From a checkpoint of a small segmentation model.
Training: 10900 steps, batches of 64.
Rows from block 0 of the decoder of a small segmentation model, named by matrix and row number. Rows with one number belong to one channel. Each number is 128 + 32 x the weight over its row's rms, rounded and kept within 0 to 255. All counts start at 0.
After each channel's rows are labels from the 100 images, of 14976, where the channel reaches its highest value: "responds to" is what is common among them. Only what is clearly more common there than usual is listed. The data: Sentinel-2 satellite tiles (TerraMesh).
# convs1: first pointwise conv (decoder.mid.0.convs.1.weight, 256x256x1x1), inputs 128-255
# convs3: second pointwise conv (decoder.mid.0.convs.3.weight, 256x256x1x1, transposed), outputs 128-255

convs1.216 [ 90 121 117 134  20 158 109 172 114 124 195 113 146  89 123 149 102 110 195 161 128 126  92 101  59 142 114 157 144 120 156 117 133 122 223  90 188 153 128 209 126 145 140 163  97 104 150 156  87 155 116 180 110 163  65 128 120 159 116 152  91 100 131 150 209 149 101 159  88  88 166  64 114 112 142 110 119 137 125 105 132 137 172 122 146 149 132 158 119 170  96  90 135 120 140 101 167 110 135 119 101 157 138 119  99 149 131 111  90 168  80 122 149 139  92  89 143 125 105 158  49 112 121 108 116 164 147  78]
convs3.216 [149 200  94 136 185 139 156  69 111 119  57 125 141 150 129  76 123 137 134 142 131 141 102 195  93 176 178  52 152 100 135 115 204 110 100 163 148 127  90 178 124 141 146 170 129 120 117 103 133 122 139 140  59 107 151 134 138 100 134 124 135 118 124 168  94 197 143  80 120 166 150 119 152 160  82 126 133 148 156 102 149 143 157 154 141 132 148 207 153  88 142 175 118 131 127 176 137  82 117 130 108 119 112 132 127 174 173  48 173 160 182 132 128 227 128 188 137 139 142  47  68 128 140 130  74 116  96  75]
responds to: snow or ice; main land cover: snow or ice

convs1.46 [105 137 166 124 132 117 158 138 166 103  87 125 151  75 108 117 203 126  97 119 126 147 160 140 120 167 123  35 131 125 112 123 174  33 184 149 138 138  43 118 106 156 127 180 130 114   1 194 114 149 113 127 123  91 150 121 120  86 114 115 118 152 136 154 107 136 131  96 130 121 143 147 157 115 123 155 166 140 159 125 119 149 120 145 109 127 109 134 153 133 107 137 127 113 164 127 133 136  87 137 149 120 116 114 109 168 173 124 102 124 153 129 120  35 145 148  99 134 146 145 121 210 137 124 154 109 121 143]
convs3.46 [144 133 121 135 108 141 142 117 180 143 126 135  76 134  55  83  75 179 138 101 173 143 157 156 118 137 140 101 175 127 174  61 166 126 135 125 138 127  70 105  71 165 128 192  88 156 123 145 146 132 142  97  94  98  86 103 139 109 107 163 176 118 159 104 143 144 134 151 102 135 141 129 139  99 151 173  96 157 131 148 133 163 118 144 139 124 198 122 163  88 163 128 146 135 104 131 121  79  55  83  79 111 137 174 119 110  91 110 130 139 186 157 196 136 125 133 137  87 153 102 101  17 119  74 161 144 113  96]
responds to: bare ground; main land cover: bare ground

convs1.229 [130  60 140  95 122 180  91 110 124  97 120  89 120 114 133 161 138 129  77 178  90 120 134 113 165 116 147 193 124 125  81 142 129 119 127  78  56 186 144 134 144 163  57 131 124 133 144 122 149 179 136 118 154 116 171 142  77 127 133 207 153 138 145 159 125 129 121 116 176 223 183 120 161 131 127 141 146  89 150 144 147  41 149 144  94 118 125 127 101  66 129 122 160 187 119  93 105 153 153 168 129 102  51 130 122 108 140 117 179 141 172 139  71 112 116 198 111  95 122  93 101 105 170 124 136  93 118 153]
convs3.229 [131 118 171 141 213 160  88 112  98 124  97 135  95 109 191 177  94 160 141 114 141 145 121  79  32  61 184 155 164 128 156 132  73 149 158  99 118  95 141 118  99 157 168  59 167 159 126 172 141 135 142 139 140 114 137 119  90 114 104 128 154 113  94  84  81  11 156 109 114 113 120 123 101 128 129  99 130  70 117 100 175 135 141 120 160 143 153 112 135 149 170 136 147 121 106 121 123 114 153 143 119  88 142 115 145  70  94 132  84 134 102 168  93  17 126 125 127 156 137 158 145 145 152 166 128 117  73 168]
responds to: built area; main land cover: built area

convs1.126 [ 98 125 149 138 123 112 128 133 129 133 122 126 185  97 129 134 196 144 101 120 145 157  90 161 116 129 101  35 111 144 150 143 162  44 255 166 126 168  45 134 121 106 126 187 137 130  22 201  71 129 108 124 121 115 154 103 154 125 111 101 109 167 134 168 131 144 121 103 122  87 110 122 171 108 110 121 139 140 105  92 138 111 105 148 115 129 126 159 141 127 108 142 133 129 197 143 114 119  80 147 132 127  89  97 114 138 178 116 111 127 130 138 104  66 157 142  39 105 134 153 122 191 157 135 150 115 129 139]
convs3.126 [ 94 141 133 130 141 116 124 148  95  91 122 111 186 150 204 141 198  72  93 151  80  95 104 115 138 116 125 130  76 131  89 193  93 117 125 144 133 114 175 147 179  95 147  61 167 119 135 110 110 133 107 171 126 158 159 155 119 155 140 110  79 108 109 139 140 133 135 101 167 117 142 128 110 148 129  81 174  96 110  91 126 113 150 111 115 128  68 131 110 157 102 117 132 133 131 141 141 158 203 160 169 155 117  66 130 138 168 144 149 136  87 118 102 124 149 144 111 174 110 133 133 252 130 199 111 108 149 141]
responds to: main land cover: rangeland

convs1.9 [ 99 128 137 155 141 117 116 123 116 161 156 100  90 146 161 150  85 119 137 140 141 114 215 112 141 105 132 150 112  84 150 140 133 175 236 125  93 148 137 110 144 116 169 118 149  91 194  85  56 144 106 142 137 161 104 140  51 148 130 131 131  84 128 141 139 154 139 110 117 194 155  94  93 121 136 130 109 115 127 140 149 130 141  99 144 118 108 139 127 171 140 108 122 141 146 101 151 132 132 117 114 152 117 120 126 107 159 135 116 138 146 138 124 151  84 172 151 137 101 107 117 127 158 122 143 104 111 125]
convs3.9 [142 101 121 115 101 153 102 127 124 161 142 156 106  90 127 173  82 142 169 156 171 174 127  79 162 153  92 128 137 124 151  72 125 135 132 132 150 147 118 176 124 187  90 133  88 132 159 137 146 138 133 106 158 118 149 139 156  75 115 114 150 103 109 181  63 145 125 113  57 149 139 171 147 135  61 205  60 171 147 150 155  80 105  93 120 120 110 144  65 189 102 145 100 133 182 116 163  93 101 143 103 104  95 191 158 147 113 113  59 108  61  71  63  92 109  85 148  82 128 103 135 142 105 114 169 149 131 122]
responds to: main land cover: trees; clouds

convs1.121 [ 58 102 119 143 133 166 158 122 192  98 102 132 137 149 165 165 161 123  86 141 114 128 143 147 138 132 117 120 111 153 101 104 136  88 211 130 147 126  86 132 115 148 142 191 125 107 112 145  99 127 108 121 138 112 182 156 198  89 101 164 156 122 145 117 124 191 146  69 121 126 139 121 170 140 134 134 164 186 130 147 127 155 127 163 100 157  63  97 145 142 120 170 116 139 228 176 157 140  66 140 130 127 138  98 129 137 201 119 134 163 122 130 110 146 144 132  90 139 101 127 142 191 138 131 152 114 152 136]
convs3.121 [129 166 147 114 149 140 101 122  95 110 129 114 159 125 255 147 148 116  78 152 133 138 133  83 105  84 126 151 112 112 138 143 111 147  90 117 130 132 151 135 148 124 108  28 143 122 119 117 110 109 110 180 122 134 132  55 132 124 125  90 131 125 119 132 144 106 143  75 130 134 127 133  99 132 161 113 122  94  81 110 159 135 163 114 131 125  98 144 118 131 138 122 138 129 126 133 138 103 178 147 123 118 108  92 148 127 139 103 121 130 101 104  99 104 140 176 111 163 108 126 122 255 127 203  74 117  84 132]
responds to: main land cover: rangeland

convs1.131 [126 183 125 125 143 125 173 160 187 129 149  91 121 134 131 100 174 107 124  79  98 115 112 152 139 127 150 123 161 134 116 127 205 136 116 113 136 104 122  58  77 114 150 147 140 103 120 107 115  75 171 161  99  64 156 106 165 111 171 200 197 139 165 139 134 121  98  91 105 121 104  91 230 107 158 154 133 164 194 113 132 223 125 138 153 149  99 168  92 108 169 149 129 101 146 143 110 153 157 135 127  64 150 144  87 155 109 119 135  97 104  85 155 147 123 132 151 121 193 163 120 128 109 125 105 119 165 116]
convs3.131 [160 113 136 133 115 162  78 102 114 112 166 116  94  96 175 142 117 166 114 187 177 163 145 134  90 132  85 123 130 109 114 108 119 126  96  86 128  97 130 125  89 165 109  62 139 176 166 169  87  65 182 133 135 101 172  81 167  98  95 115 171 101  75 107 133 139 157  72 102 149 109  78 128  97 132 124 128  65  51 110  94 145 160 113 180 120 152  82  98 144 171  64 162 109 111  59 147 138 143 152 114  57 132  86 177  91 124 151  88 159  79 128 104  94 161 126  54 153 187 139 179 119 141 178  74 142 112 100]
responds to: water; main land cover: water; flooded vegetation

convs1.37 [ 98 122  53 115 115  63 118 128 110 174  91 127 122 143 129  75 115 132 131 149 126 120 132 108 157 110 149 132 106 158  90 115  74 194 107 126  95 131 152 165  87 106 129 154  53 115  94 160 100  49  90  96 118 105 144  82 153 150 171 143 134  45 134 124 114 107 164 110 140 162 221 188 170 170 128 142 103 103 164 141 119 151 120 183 129 167 121 132 135  99 129 118 153 150 131 141 161 180 153 176 131 101  73 198 166 107 146 112  79 105 162 138  92 152 139 135  80 101 116 175 115 107 177 128 145 135 191 161]
convs3.37 [151 193  60 123 130 127 187 107 138 107 210 125 121 104 129  82 128 134 163 125 133 111 147 174 172 222 102  69 142 129 115 114 161 121 126 108 137 163  80 160 131 135 133 161  78 117  97 113 157 141 132 131  65 104 126  63 145 113 122 160 137 132 158 137 101 157 143 106 132 211 170 128 150 122 111 180 109 158 154 156 113 123 131  66 110  98 154 138 146 127 109 132 127 117 175  82 105 132  95 132 105 133 100 154 130 116 162 143  82 133 121 111 118 217  98 180 103  81 157 123  39  77 121 151 185  94 143 119]
responds to: built area; crops; main land cover: crops

convs1.161 [111 108 156 140 157 132 130 131 174 117  85  92 163  76 104 125 139 154 131 113 122 127 126 143 134 129 113  15 117 148 132 140 207  50 225 125 188 130  50 161 154 136 105 195 159 151  73 173 112 103 132 144 102 140 124 104 181 129 120 108 105 153 155 166 113 110 124 130 155 135 190 124 130  96  90 166 131 193 131  97 144 131 105 147 149 129 136 172 115 143 122 146 144 105 124 128 129 145 112 162 128 120  95  90 125 153 137 120  96 116 170 150  96  39 151 182  85 148 129 140  86 174 168 113 108 115 133 125]
convs3.161 [113 155 154 162 154 130 120 113  84 115  45 143 161 131 180 185 161  92 115 117  99 121  56 121 157 126 123 163  99 149 103 174 122 141 150  97  85 132 194 101 144 115 171  56 174 100 100  92 128 140 126 169 149 134 169 183 100 152 154  77 103 156 109 167 148 130 128  93 128 123  83 146 148 154 107  76 157 129 150 130 138  84 126 124 110 161  95 131 113 163  94 102 111  93 144 142  91 176 197 175 174 141 132  94 150 134 151 127 137 144 101 110  62 148 124 123 139 169 126 194 163 190 158 167  61 109 112 179]
responds to: bare ground; main land cover: bare ground

convs1.68 [108 147 115 126   5 102 124 117 156 152 178  95 151 123 151 119  62 133  71  88 160 159 150  85 122 108 122 180 138  87 151 146  99 162 168 122 105 153 181 137 150 123 121 152 158 122 119 161  48 143 100  91 158 125 164 125  45 106 148 125  98  88 122 168 174 173 107 126 205 173 108 108  91 151 113 117 138 120 162 150 140 110 151 107 124 145 100 104 124 139 128 136 152 125 156  80 164 168 175 118 144 103  92 106 102 166 118 102 147 166 106 119 108 172  63 113 147  63 121 116  95 102 179 137  90 123 155 137]
convs3.68 [146  83 108 115 125 130 144 122 118 137  84 128 106 115  84 167 106 116 146 152 144 149 117 121 215 202  91 112 118 141 136  74 138 118 125 115 146 152 114 156 123 159  94 163  63 116 151  88 141 147 137 105 154 121 125 167 160  98 139 123 132 110 129 172 119 202 106 139  67 146 114 190 138 137  81 187  86 179 141 170 123  92  73 151 109 117 102 165  92 165  87 160  81 112 185 132 147 127  78 108 140 132  98 163 131 152  82 135  85 118  99  86  85 114 116  69 171  75 112 141 142 127 109  68 174 131 114 156]
responds to: main land cover: trees

convs1.106 [146 134 127 120 157 128 100 100 146 116 113 160 146 138 131 107 191  70 133 154  61  72 124 137 154 149 187 104  81  40  81 172 119 127 113 145  99  99 149  84  26 158 164  82  59 102 117 112 153 127 126 146 148 130 115 164 156 135 121 139 181 134 155 121 141 166 134 135  99 139 106 141 168 118 136 162 114 109 156 167 104 155 146 201  84 133 131 134 148 145 139 138 140 186 139 161 102  64 158 152 130 170 123 205 167  54 122 163  65 177 134 125 122 111 101 112 149 132 100 134 150 101 112  94 136 127 125 135]
convs3.106 [159 117 171 143  91 126 145 119 134  83 167 121  87  79 128 118 137 183  74 156 156 135 130  96 141 132 137 149 157 159 122  79 131 115 237 122 133 148 111 155  74 160 116 135 117 174 133 185 124 121 156  90 181 108  78  96 162 129 110 184 164 100 118  80 163 136 160 144 101 140 165  69 165 123 110 136 142 164 120 163 119 168 105 101 125 135 187  84 155 150 176  50 111 105 155 106 109 147  84  89 137 101 183 130 137  83 123 145 115 147 140 136 185  95 156  99  99 169 141 126 112 178 128 125 165 147 100 107]
responds to: clouds; main land cover: water

convs1.98 [108 143 155 133  89  77 115 117 146 158  41 147 214 121  60 146 153 179  98 114  81 105 126  81 125 134 131 109 105  58 115 170 167 168  87 201 123  60 178  72 157 140 101 115  78 135  36 113 113 158 128  67 141 119 153 130 168 161 148  77 144 109 136  85 116 127 122 132 147 121 119 144 165 120 115 180 109 122 120 124 123 138 190  67 128 138 146 142 148 100  98 121 154 131 124 191  70 114 239 114 125 134  80 169 133 173  75 131  95 130 171 150 103 135  63  99 141  69 130 150 142  94 152  86 114 121 204 167]
convs3.98 [128 131 126 103 146 144 123 101 129 169  88  93 102 107  65 148  65 153 194 101 162 158 181 135 105 139 129 112 167 136 164  75 160 171 120  74 143 161  96 124 101 160 145 192  66 153 172 147 128 170 116  95 154  91 143  99 161  82 104 148 160 175 124 133  90 135 111 138 106 150 115 121 107 152  99 188  69 134 134 157 128 101 100 128 119  86 149 153 125 141 147 146  84 132 113 128 153  98  59 132  81  93 103 171 134 154  72 101  85 101 174 107  86 130  78  90 144  75 134  92 116  59 100  79 108 161  72  76]
responds to: main land cover: trees; main land cover: water

convs1.203 [131 121 109 122 169 119 180 149 112 145 111 118 105  66 116  80 176  72 154 103 185 184 127 140 154 114 109 109 185 129 149 105 215  79 164 140 114 113 118 128 150  95 109 138 137 180 190  88 132  65 152 158 137 134 113  42 122 154 150 135 114 145 134 120 152 139 108 130 105 116 181 149 154 185 144 104  98 129 126 182 100 160 103 110 131 154  88 202 108 132 146 152 134  81 138 124 130 160 131 167 104 107 150  84 111 133 136 118 136 143  99 147 165  66 101 141 134  97 125 160 136 108 162 128 154 136  98  99]
convs3.203 [155 109 188 122  91 132  89 173 114  90 136 146 128  98 152  54 132 163 170 152 119 123 111 183 118 114 164 152 131  81 112 127 109 149 145 153 169 131 201 157 120 135 199 148 116 127 143 131 211 166 138 176 115 155 154  97 193 137 127 213 128 109 100 103 159 117 141 126 138 136 155  85 169 185 135 150 119 105 163 139 105 198 155 156  95 144 178 136 148 140 132 176  93 131 174 183 118 122 156 110 114 112 113 185 118 133 147 104 141 166 116 136 148  87 137  95 180 187 139 111  59 171 131 195 112 133 137 151]
responds to: water; main land cover: water; bare ground

convs1.53 [114 168 118  86 131 137 151 139 137 139 173 157 116 100 126 110 157 112 105 133  98 144 106 125 117 130 196 161 124 116 104 123 124 157 164  92  78 187 150  90  82 115  95 124  96 137 178  93 112 138 112 145 154 145 144  91 107 158 141 112 161  98 119 154 167 144 103 117 126 117 154 133 122 102 156 114  98  58  79 115 154 108 130 135 125 135 109  92 138 140 141 162 152 184 138 125  28 100 129 145 103 149  95 113 168 120 122 117 145 120  84 107 147  95  83 125  93 119 124 151 122 104 170 178 107 102  97 134]
convs3.53 [135 112  83 146  73 105 133 149 218 128 167 144 150 146  67 147 172  97 105 131 101 115 108 144 148 145  99 123 132 137 123 164 161 152 113 145 113 148  98 128 159 115  71 219 142  94 121 120 133 113 150 130 144 155  98 104 115 140 165 111  90 111 164 153 136 184 125 127 145 190 169 123 138 105 107 138 131 221 136 140 108 145 115  89 113 116  97 121 134 104 103  88 156 109 147 126 131 138 134  88 126 146 137 156 140 129 119 134 152 143 126 102 163 178 153 133 117 106 135 108  61 127 137 118 213 103 115  71]
responds to: built area; crops; main land cover: crops; main land cover: built area

convs1.245 [155 113 143 179  81 139 103 136  93 131  82 180 139 138 117 107  85 253 129 135 127 115 153 124 227 137 117  71 136 118  96 137  97  99 124 161 125 153 163 117 178 141 102 139  94 168 138 112 158  99 132 102 132 125 123 152 124 147 130 141  87 164 154 139 167 115 114 107 127 202 134 129  18 158 153 159 124 122 137 148 122 148 110  46 220 142 134  75 138  86 141  66 144 107 126 136 109 116 132  97 137 130 102  88 132 147 119 113 167 137 138 139 128 111 127 113 124 139 122 169 158 119 127 154 143  77  94 136]
convs3.245 [173 130 112 141 169 107  90 118 100 135 245 126 117 144 140 109 158  98 137 121 108  81  76 179  94 169  90 124 119 136  98 151 112 106 130 116 134  99 120 102 130 133 150 137 128 122 114 142 129 112 127 166 137 131 127 127 101 122 145 135 134 123 135  74  79 150 118 148 136  47 124 122 182 105 102 135 139 121  97 221  79 146  83 114 143 141 168  96  81  92  35 101 136 147  72 171 151 152 118 119 141 156 165 120 121 102 156 138 156 160 147 217 170 107 119  32 130 139  77 128 143 101 125 202 137  75  90 146]
responds to: clouds

convs1.180 [142 113  87 116  67 126 126 150 137 152 124 146 181 139 115 171  84 163 126  89 116 111  80 102 100 145  80  98 159 120 147 166 101 200  90 128 115  98 153 152 126 105 114 105  77  90 182 115 131 159 207 107 144 107 136 180  81  98 153 165  81  26 127 121 109 152 142 132 118 102 148 158  40  77 104 116 161 124 111 145 104 158 156 119 144 172 163 138 143 128  42  75 204 157 119 112 131 114 130  98 140 110 131 151 146 116 117 187 161 138 122 108 127 144 121 124 159 117 156 156 102 127 109 165 137 170 112 150]
convs3.180 [103 123 169 122  72 112 141 120 164 132 157 155  94 106 145  99  93 121 109  90 171 115 117  92 187 130  50 174  86 143 132  87 122 176 138 118 130 159 160 146  79 147 130 118 126 181 123 164 153 162 121 112 138 119 109 122 136 120 100 108 152 106  98 115 150 122 140  98 101  63 123 100 132 152  21 149 130 107 144 171 102 168  83  60  86 132 142  64 121 146 176  93  77 139 138 115  66 143 134 131 133  99 167  81 105 109 126 114 180 127 150 106 111 109 167  49  93 172 142 145 130 159 127  76 121 152 135 142]
responds to: main land cover: trees; clouds

convs1.113 [120 193 125 157 159 148 132 136 148 132 141 102 119  96 159 114 175 104 132 108  87 125 154  87  91 144 201 152 135 141 107 130 243 126 176 120 136 101 124  35 134 107 158 138 146  64 138 135 130 155 124 134 151 128 134 156 157 141 115 198 206 124 126 125 126 123 114 148 148  95 142 144 255 142 158 116 122 155 114 100 109 157 123 162 131 128 151 176  98 155 113 150 132 131 131 150  82  69 113 109 128 162 135 164  75 124 141 164 166 189 128  46 144  79 130 139 141 109 119 104 132 134 118 118 126 152 131 133]
convs3.113 [135 132 113 154 129 128 133 180 149 133 109 125 158 112 154 118 161  92 114 124 114 108  98 161 104 108 151 113 150 148 143 174 135  72 133  89  85 121 120 124 147 123 170 101 197 124 110 101 182 177 125 165  68 165 121 162  93 136 168 184  97 186 144 105 168 145 176 127 163 101 110 174  81 122 148  95 159  88 145 106 162 161 174  97 151 137 119 123 137 124 112 196 138 101 229 224 107 135 149  97 139 145 135 123 153 129 146 104 118 171 121 179 112  83  99 131 158 139  75 134 127 121 166 148 104 134  95 135]
responds to: water; bare ground; main land cover: water

convs1.104 [110 128 120 150  79  94 151 117 160 154 138  61 153 101 122 151 145 124  86  96 148 146 168  36 181 132 134 146 126 125 163 122 113 135 145 139 106 179 171 157 116 106  95 170 155 133 101 122 180 130 125  88 188 100 170 132 104 131 172 154 110 151 140 169 126 131  68 128 137 187 130 149 111 105 112  99  95 100  75 139 124 152 194 144 126 149 109 130  84 134 137 104 139 135 135 134  96 150 210 169 141  87  60 112  87 102 102 111 154 128 168 102  87 149  50 153 124  99 137 108  85  95 169 135 129 144 155 183]
convs3.104 [116  87 128 101 135 117 157 104 143 129  89 107 111 140  58 136 108 101 137 106 146 137 137 169 193 191 119 115 113 147 138  79 173 135 130 136 149 162  92 157 139 146  97 201  77 123 157 101 133 139 120 107 132 113 120 169 143  91 129 109 125 115 136 171 149 183  90 154  82 169 129 156 153 137 105 202  93 176 148 174  92  98  76 157  76 106 110 136 105 127  94 153  66 123 184 121 142 104  59 120 119 139 102 147 111 156 100 128 102 103 125  74 107 183 121  75 155  65  85 114 104  85  99  54 135 138 113 111]
responds to: main land cover: built area

convs1.232 [ 21 108 124  89 100 100  96 139 170 156 160  93 155 145 148 158 136  79  89  69 110 116 157 124 148 156 155 108  90 143  68  99 161 116 103 169 145 168 105 126 178 110  94 146 119 139 131 142 150 126 111 146 141 150 166 117 125 169 159 135 197 130 150 165 103 104 122 165 117 147 196 152 179 108 120 140  77 135  90 167  79 158  97 179  75 213  51 169 161 115 182  33 184 113  99 115 127 141 103 162 110 129 119  99  60  49 150 117 142 176 142 149 100 126 135 124  77 129 171 176 135 157 134 139 130 166  93 122]
convs3.232 [ 99  87 120 114 151  92 152 149 138 216 178  87 159 188 135 131 145 129 177 133 117  96 131 121 155 143 151 125  70 164 131 128 144 143 158 140 125 149 152 159 137 115  78 110 119 125 177 151  98 137  88  96 168 102 163  98 166 148 120 186 127 137 134 173  90 164 112 136 146 133 153 113 138 125  38 114 107 195 124  81  70  70 128 140 166 106 142 168 138  72 119 114 101 175 165 158 156 186 131 143 131 158 120  80  86 132 136 148 164 106 144 185 139 136 128 158 138 125 136 181 159 146  95 126 113 166 127 116]
responds to: water; main land cover: water

convs1.192 [148 125 124 176  91 135 107 124 136 138 147 142 158 127 131 194 115 176 131 170 134 124 104 110 161 134 100 150 137  91 161 130 141 100 142 127 130 101 126 134 182 125 124 121 126  81 166 132 102 208 126 116 155 130 116 199 153 132 101  70 109 114 159 131 210 181 139 138 153 119 130  93 151  81 139 150 122  92 189  99 131 121 133 127 162 129 136 122 165 125  81 168 100 131 133 128 148 113 130  82 129 135 118 125  96 213 128 120 173 116 100 111 146 131 103 103 161 161  96 135 117 146 161 108 135 105 120 115]
convs3.192 [129 125 100 120 111 113 157  95 152 165 167 145 145 129 174  89 159 112 152  95 114 105 156 170 139 151 105 108  96 171 101 124 158 134 142 130 183 189 122 157 148 102  97 116 105 102 140 113 223 157  87 147  96 108 124 137 135 103 151 169 117 170 124 199 104 142  88 104 136 167 153 104 137 197  43 115 118 162 222 177  96 133 119 139 103 124 125 132 162 158 106 158 123 119 148 202 126 169 112 122 117 150 102 162  98 180 187 148 157 130 146 133 126 154 121 121 176 121  89 117 111  79 118 146 143 138 180 112]
responds to: built area; water; crops

convs1.243 [145 149 140 150  87 125  85 102 124 140 134 171 126 108 112 132 177 142 188 115 148 131 159 111 181 194 157 129  98 159 130  53 156 154 173 143 129 132 105 104 122 128 126 142 170 119 158 118 126 159 153 182 118 171  48  93 136 209 119  98 134 114 121 157 171 153 125 207  54 150  52 152 109  99 123 156  44 155 151 120 131 127 148 101 116  99 123 133 130  94 144 109 105 146 122 129  84 118 125 106  32 149 127 122 143 165 105  75 142 127 121 144 125 124  88 127  97 115 137 200 152 118 159 139 129 124 106  67]
convs3.243 [ 94 176 123  71 143 119 131 101 135 106 138 107 157 165 178  47 134 118 137 162 131 138 208 147 133 153 181  95 148  74 124 139 156 118  82 166 222 154  87 207 129 135 159 128 123 167 168 155 134 121  89 169  65 141 157  72 175 148  97 160 125 111  82 139 138 171 117 126 151 142 186  96 127 146 101 133 125 140 144  95 130 161 184 137 137 102 136 156 172  81 157 121 124 172 115 174 142  72 115 138  84 105 103 122  83 134 182  77 160 109 162 131 135 175 124 190 114 108 110  72  50 174  75 165 158 120 162 126]
responds to: snow or ice; main land cover: snow or ice

convs1.69 [ 30 136  91 113  93  89 116 155 116 191 132 134 144 145 174 118 123 116  92  75 125 115 154 145 153 152 161 110  74 147  92 108 137 163  93 200 120 103 136 139 120  97  94 136 135 158 129 121 137 137 109  90 140 120 173 162 118 157 136 156 174 128 127 118 103  78 125 155  96 131 191 142 121 135 124 164  87 134 142 177  69 179 117 170  62 197  65 129 140  80 162  68 175 119  88 129 152 108 115 133 136 154 119 159  87 109 141 153 127 158 156 126  81 152 161 141  85 132 156  86 153 153 124 137 185 147  63 146]
convs3.69 [ 86 117 133  90 149  95 120 152 112 121 119  83 179 148 201 154 154 106 141 113 113 102 136 141 152 139 179 172  87 164 103 162 141 145 108 159 168 131 115 166 166 101 133 115 131 153 169 177 107 131  74 108 130 125 168  85 171 119 108 151 114  90 119 140  78 225 114 101 152 103 155 106 136 134  73 118 121 148 142  58  62  76 159 140 124  95 106 149 119 119 137 122 104 173 138 152 143 143 192 174 132 114  88  96  87 140 151 169 151  84 128 150 138 157 108 179 133 138 104 151 167 204  86 198  69 126 128 155]
responds to: water; main land cover: water

convs1.253 [142 128 136 112  70 125 118 156  99 135 135  87 168   0 137 191 127 157  95  67 124 141 144  97 113  93 166 154 160 142 146 144 143 134 134  82  90 180 112 133 129 128 126 171 124 107 140 136 139 189 165 122 135 150 150 142  65 160 131 169 117  96 127 205 134 190 110 140 153 158 117 111 136 112 120 108 114  92 172 171 137 102 165 149 152 121 161 112 137  86  66 141  99 118  43  56  80 101 139 173 117 137 167 136 117 166 150 136 121 151  84  97 205   0 149 195  75 132 133 107 134 121  87 125 123  86 132 146]
convs3.253 [121  49 172 130 178 137  82 173 155 153  91 128  89  97 140 210  70 178 157  89 164 161 154  42  41  84 162 195 162 101 169  97  59 154 190 127 132 108 112 140 105 159 124 118 126 175 145 177 147 155 135  98 185 116 153  92 129  87 102 113 163 117  94  99  86  28 144 140 105 117 150 114 112 130 126 134  78 104 119 129 175  93 128  98 147 113 158 108 106 189 161 123 135 137 128 125 141  95  96 138  89  84 120 123 133  82 107  98  92 101 136 125  97  28  95  88 127 122 128 124 143 123 119 126 153 117 133 127]
responds to: built area; main land cover: built area

convs1.19 [199 138 155 184 188 157 127  87 134 143 120 187 121 124 132 104 150 136 133 147  70  87 122 174 122 137 138 145 108  78 120  91 132 176 197 140 139 105 110 128 158 182 150 165  93 173  88 146 126 161 143 110 102 111 110 102 142 125 185 143 152  67 144 152 185 139 153 162  73  58  91 167 120 130 124 190 116 161 124  91 159  99 136  98 143  43 118 142 112 113 180 142  88  90 152 144 135 171 116 117 139  91 104 141 199 163 140  83 109 103 151 150 120 128 136 131 113 114  60 150 149 141 158 136 158 129 119 143]
convs3.19 [ 66 109  97 121 110 110  96  85 163 140  83  81 166 161 146  67 151  89 120 102 119 126 144  98 183 150 143 145 108 160 121 148 113 195 105 166 116 140 133 129 159 117 115 124 159 135 140 107  87 149  90  84 156 124 144 127 129 148 136 145 117 153 163 115  72 140 129 140 125 134 149 161 180 127 112  97 143 121 188 119 118  54 135 233 120 125 102 101  86 107 122 138 127 149 131 119  94 119 104 186 136 123 107 143  97 141 195  92 155 129  76 106  96 156 149 120 143 141 108 114  97 162 108 127 144 147 146 115]
responds to: clouds; main land cover: clouds

convs1.200 [182 114  95 125 129 121 130 124  94 117 118 118 155 137 101 107   6 128 163 125 139 131  79 133 105 106 136 161 182 134 138 124  89 117 170 143 136 131 126 105 165 107 118 118 143 151 139 120  85 139 148 200  41  95 100 109  98 107 174 107 153 161 137 118 109 139 103 119 157 163  95  98 133  99 116 111 130 131  46  73 141 124 121 146 175 136 154  81 164 192 110 172 145 156  92 121 137 176 112  99 143  81 142 178 109  87 125 110 141  89 152 136 102 113 119 133 135  81 189 176  79 135 121 107  68 136  97 116]
convs3.200 [140 175 112 147 112 117 149 110 140 156  89 154 158 106  82 216 154  86 107 152 105 113 150 114 160 160  91 189 133 193 111 141 110  72 109 126 128 187 117  62 167  86 128 103 115  80  66  83 110 135 161 125 183 161 102 130  95 162 148  94 120 140 159 179 135 126 118 154 181 149 123 142 158 114 153 122 139 144  97 145 141 165 117 102 118 142 101 150 110 148  91  88 126 106  93 100 119 159 127 109 174 169 158 155 173 135 167 186 128 113 100 113 139 112 177 154 110  45 155 129 184 117 142  98 122  90 113 175]
responds to: snow or ice; main land cover: snow or ice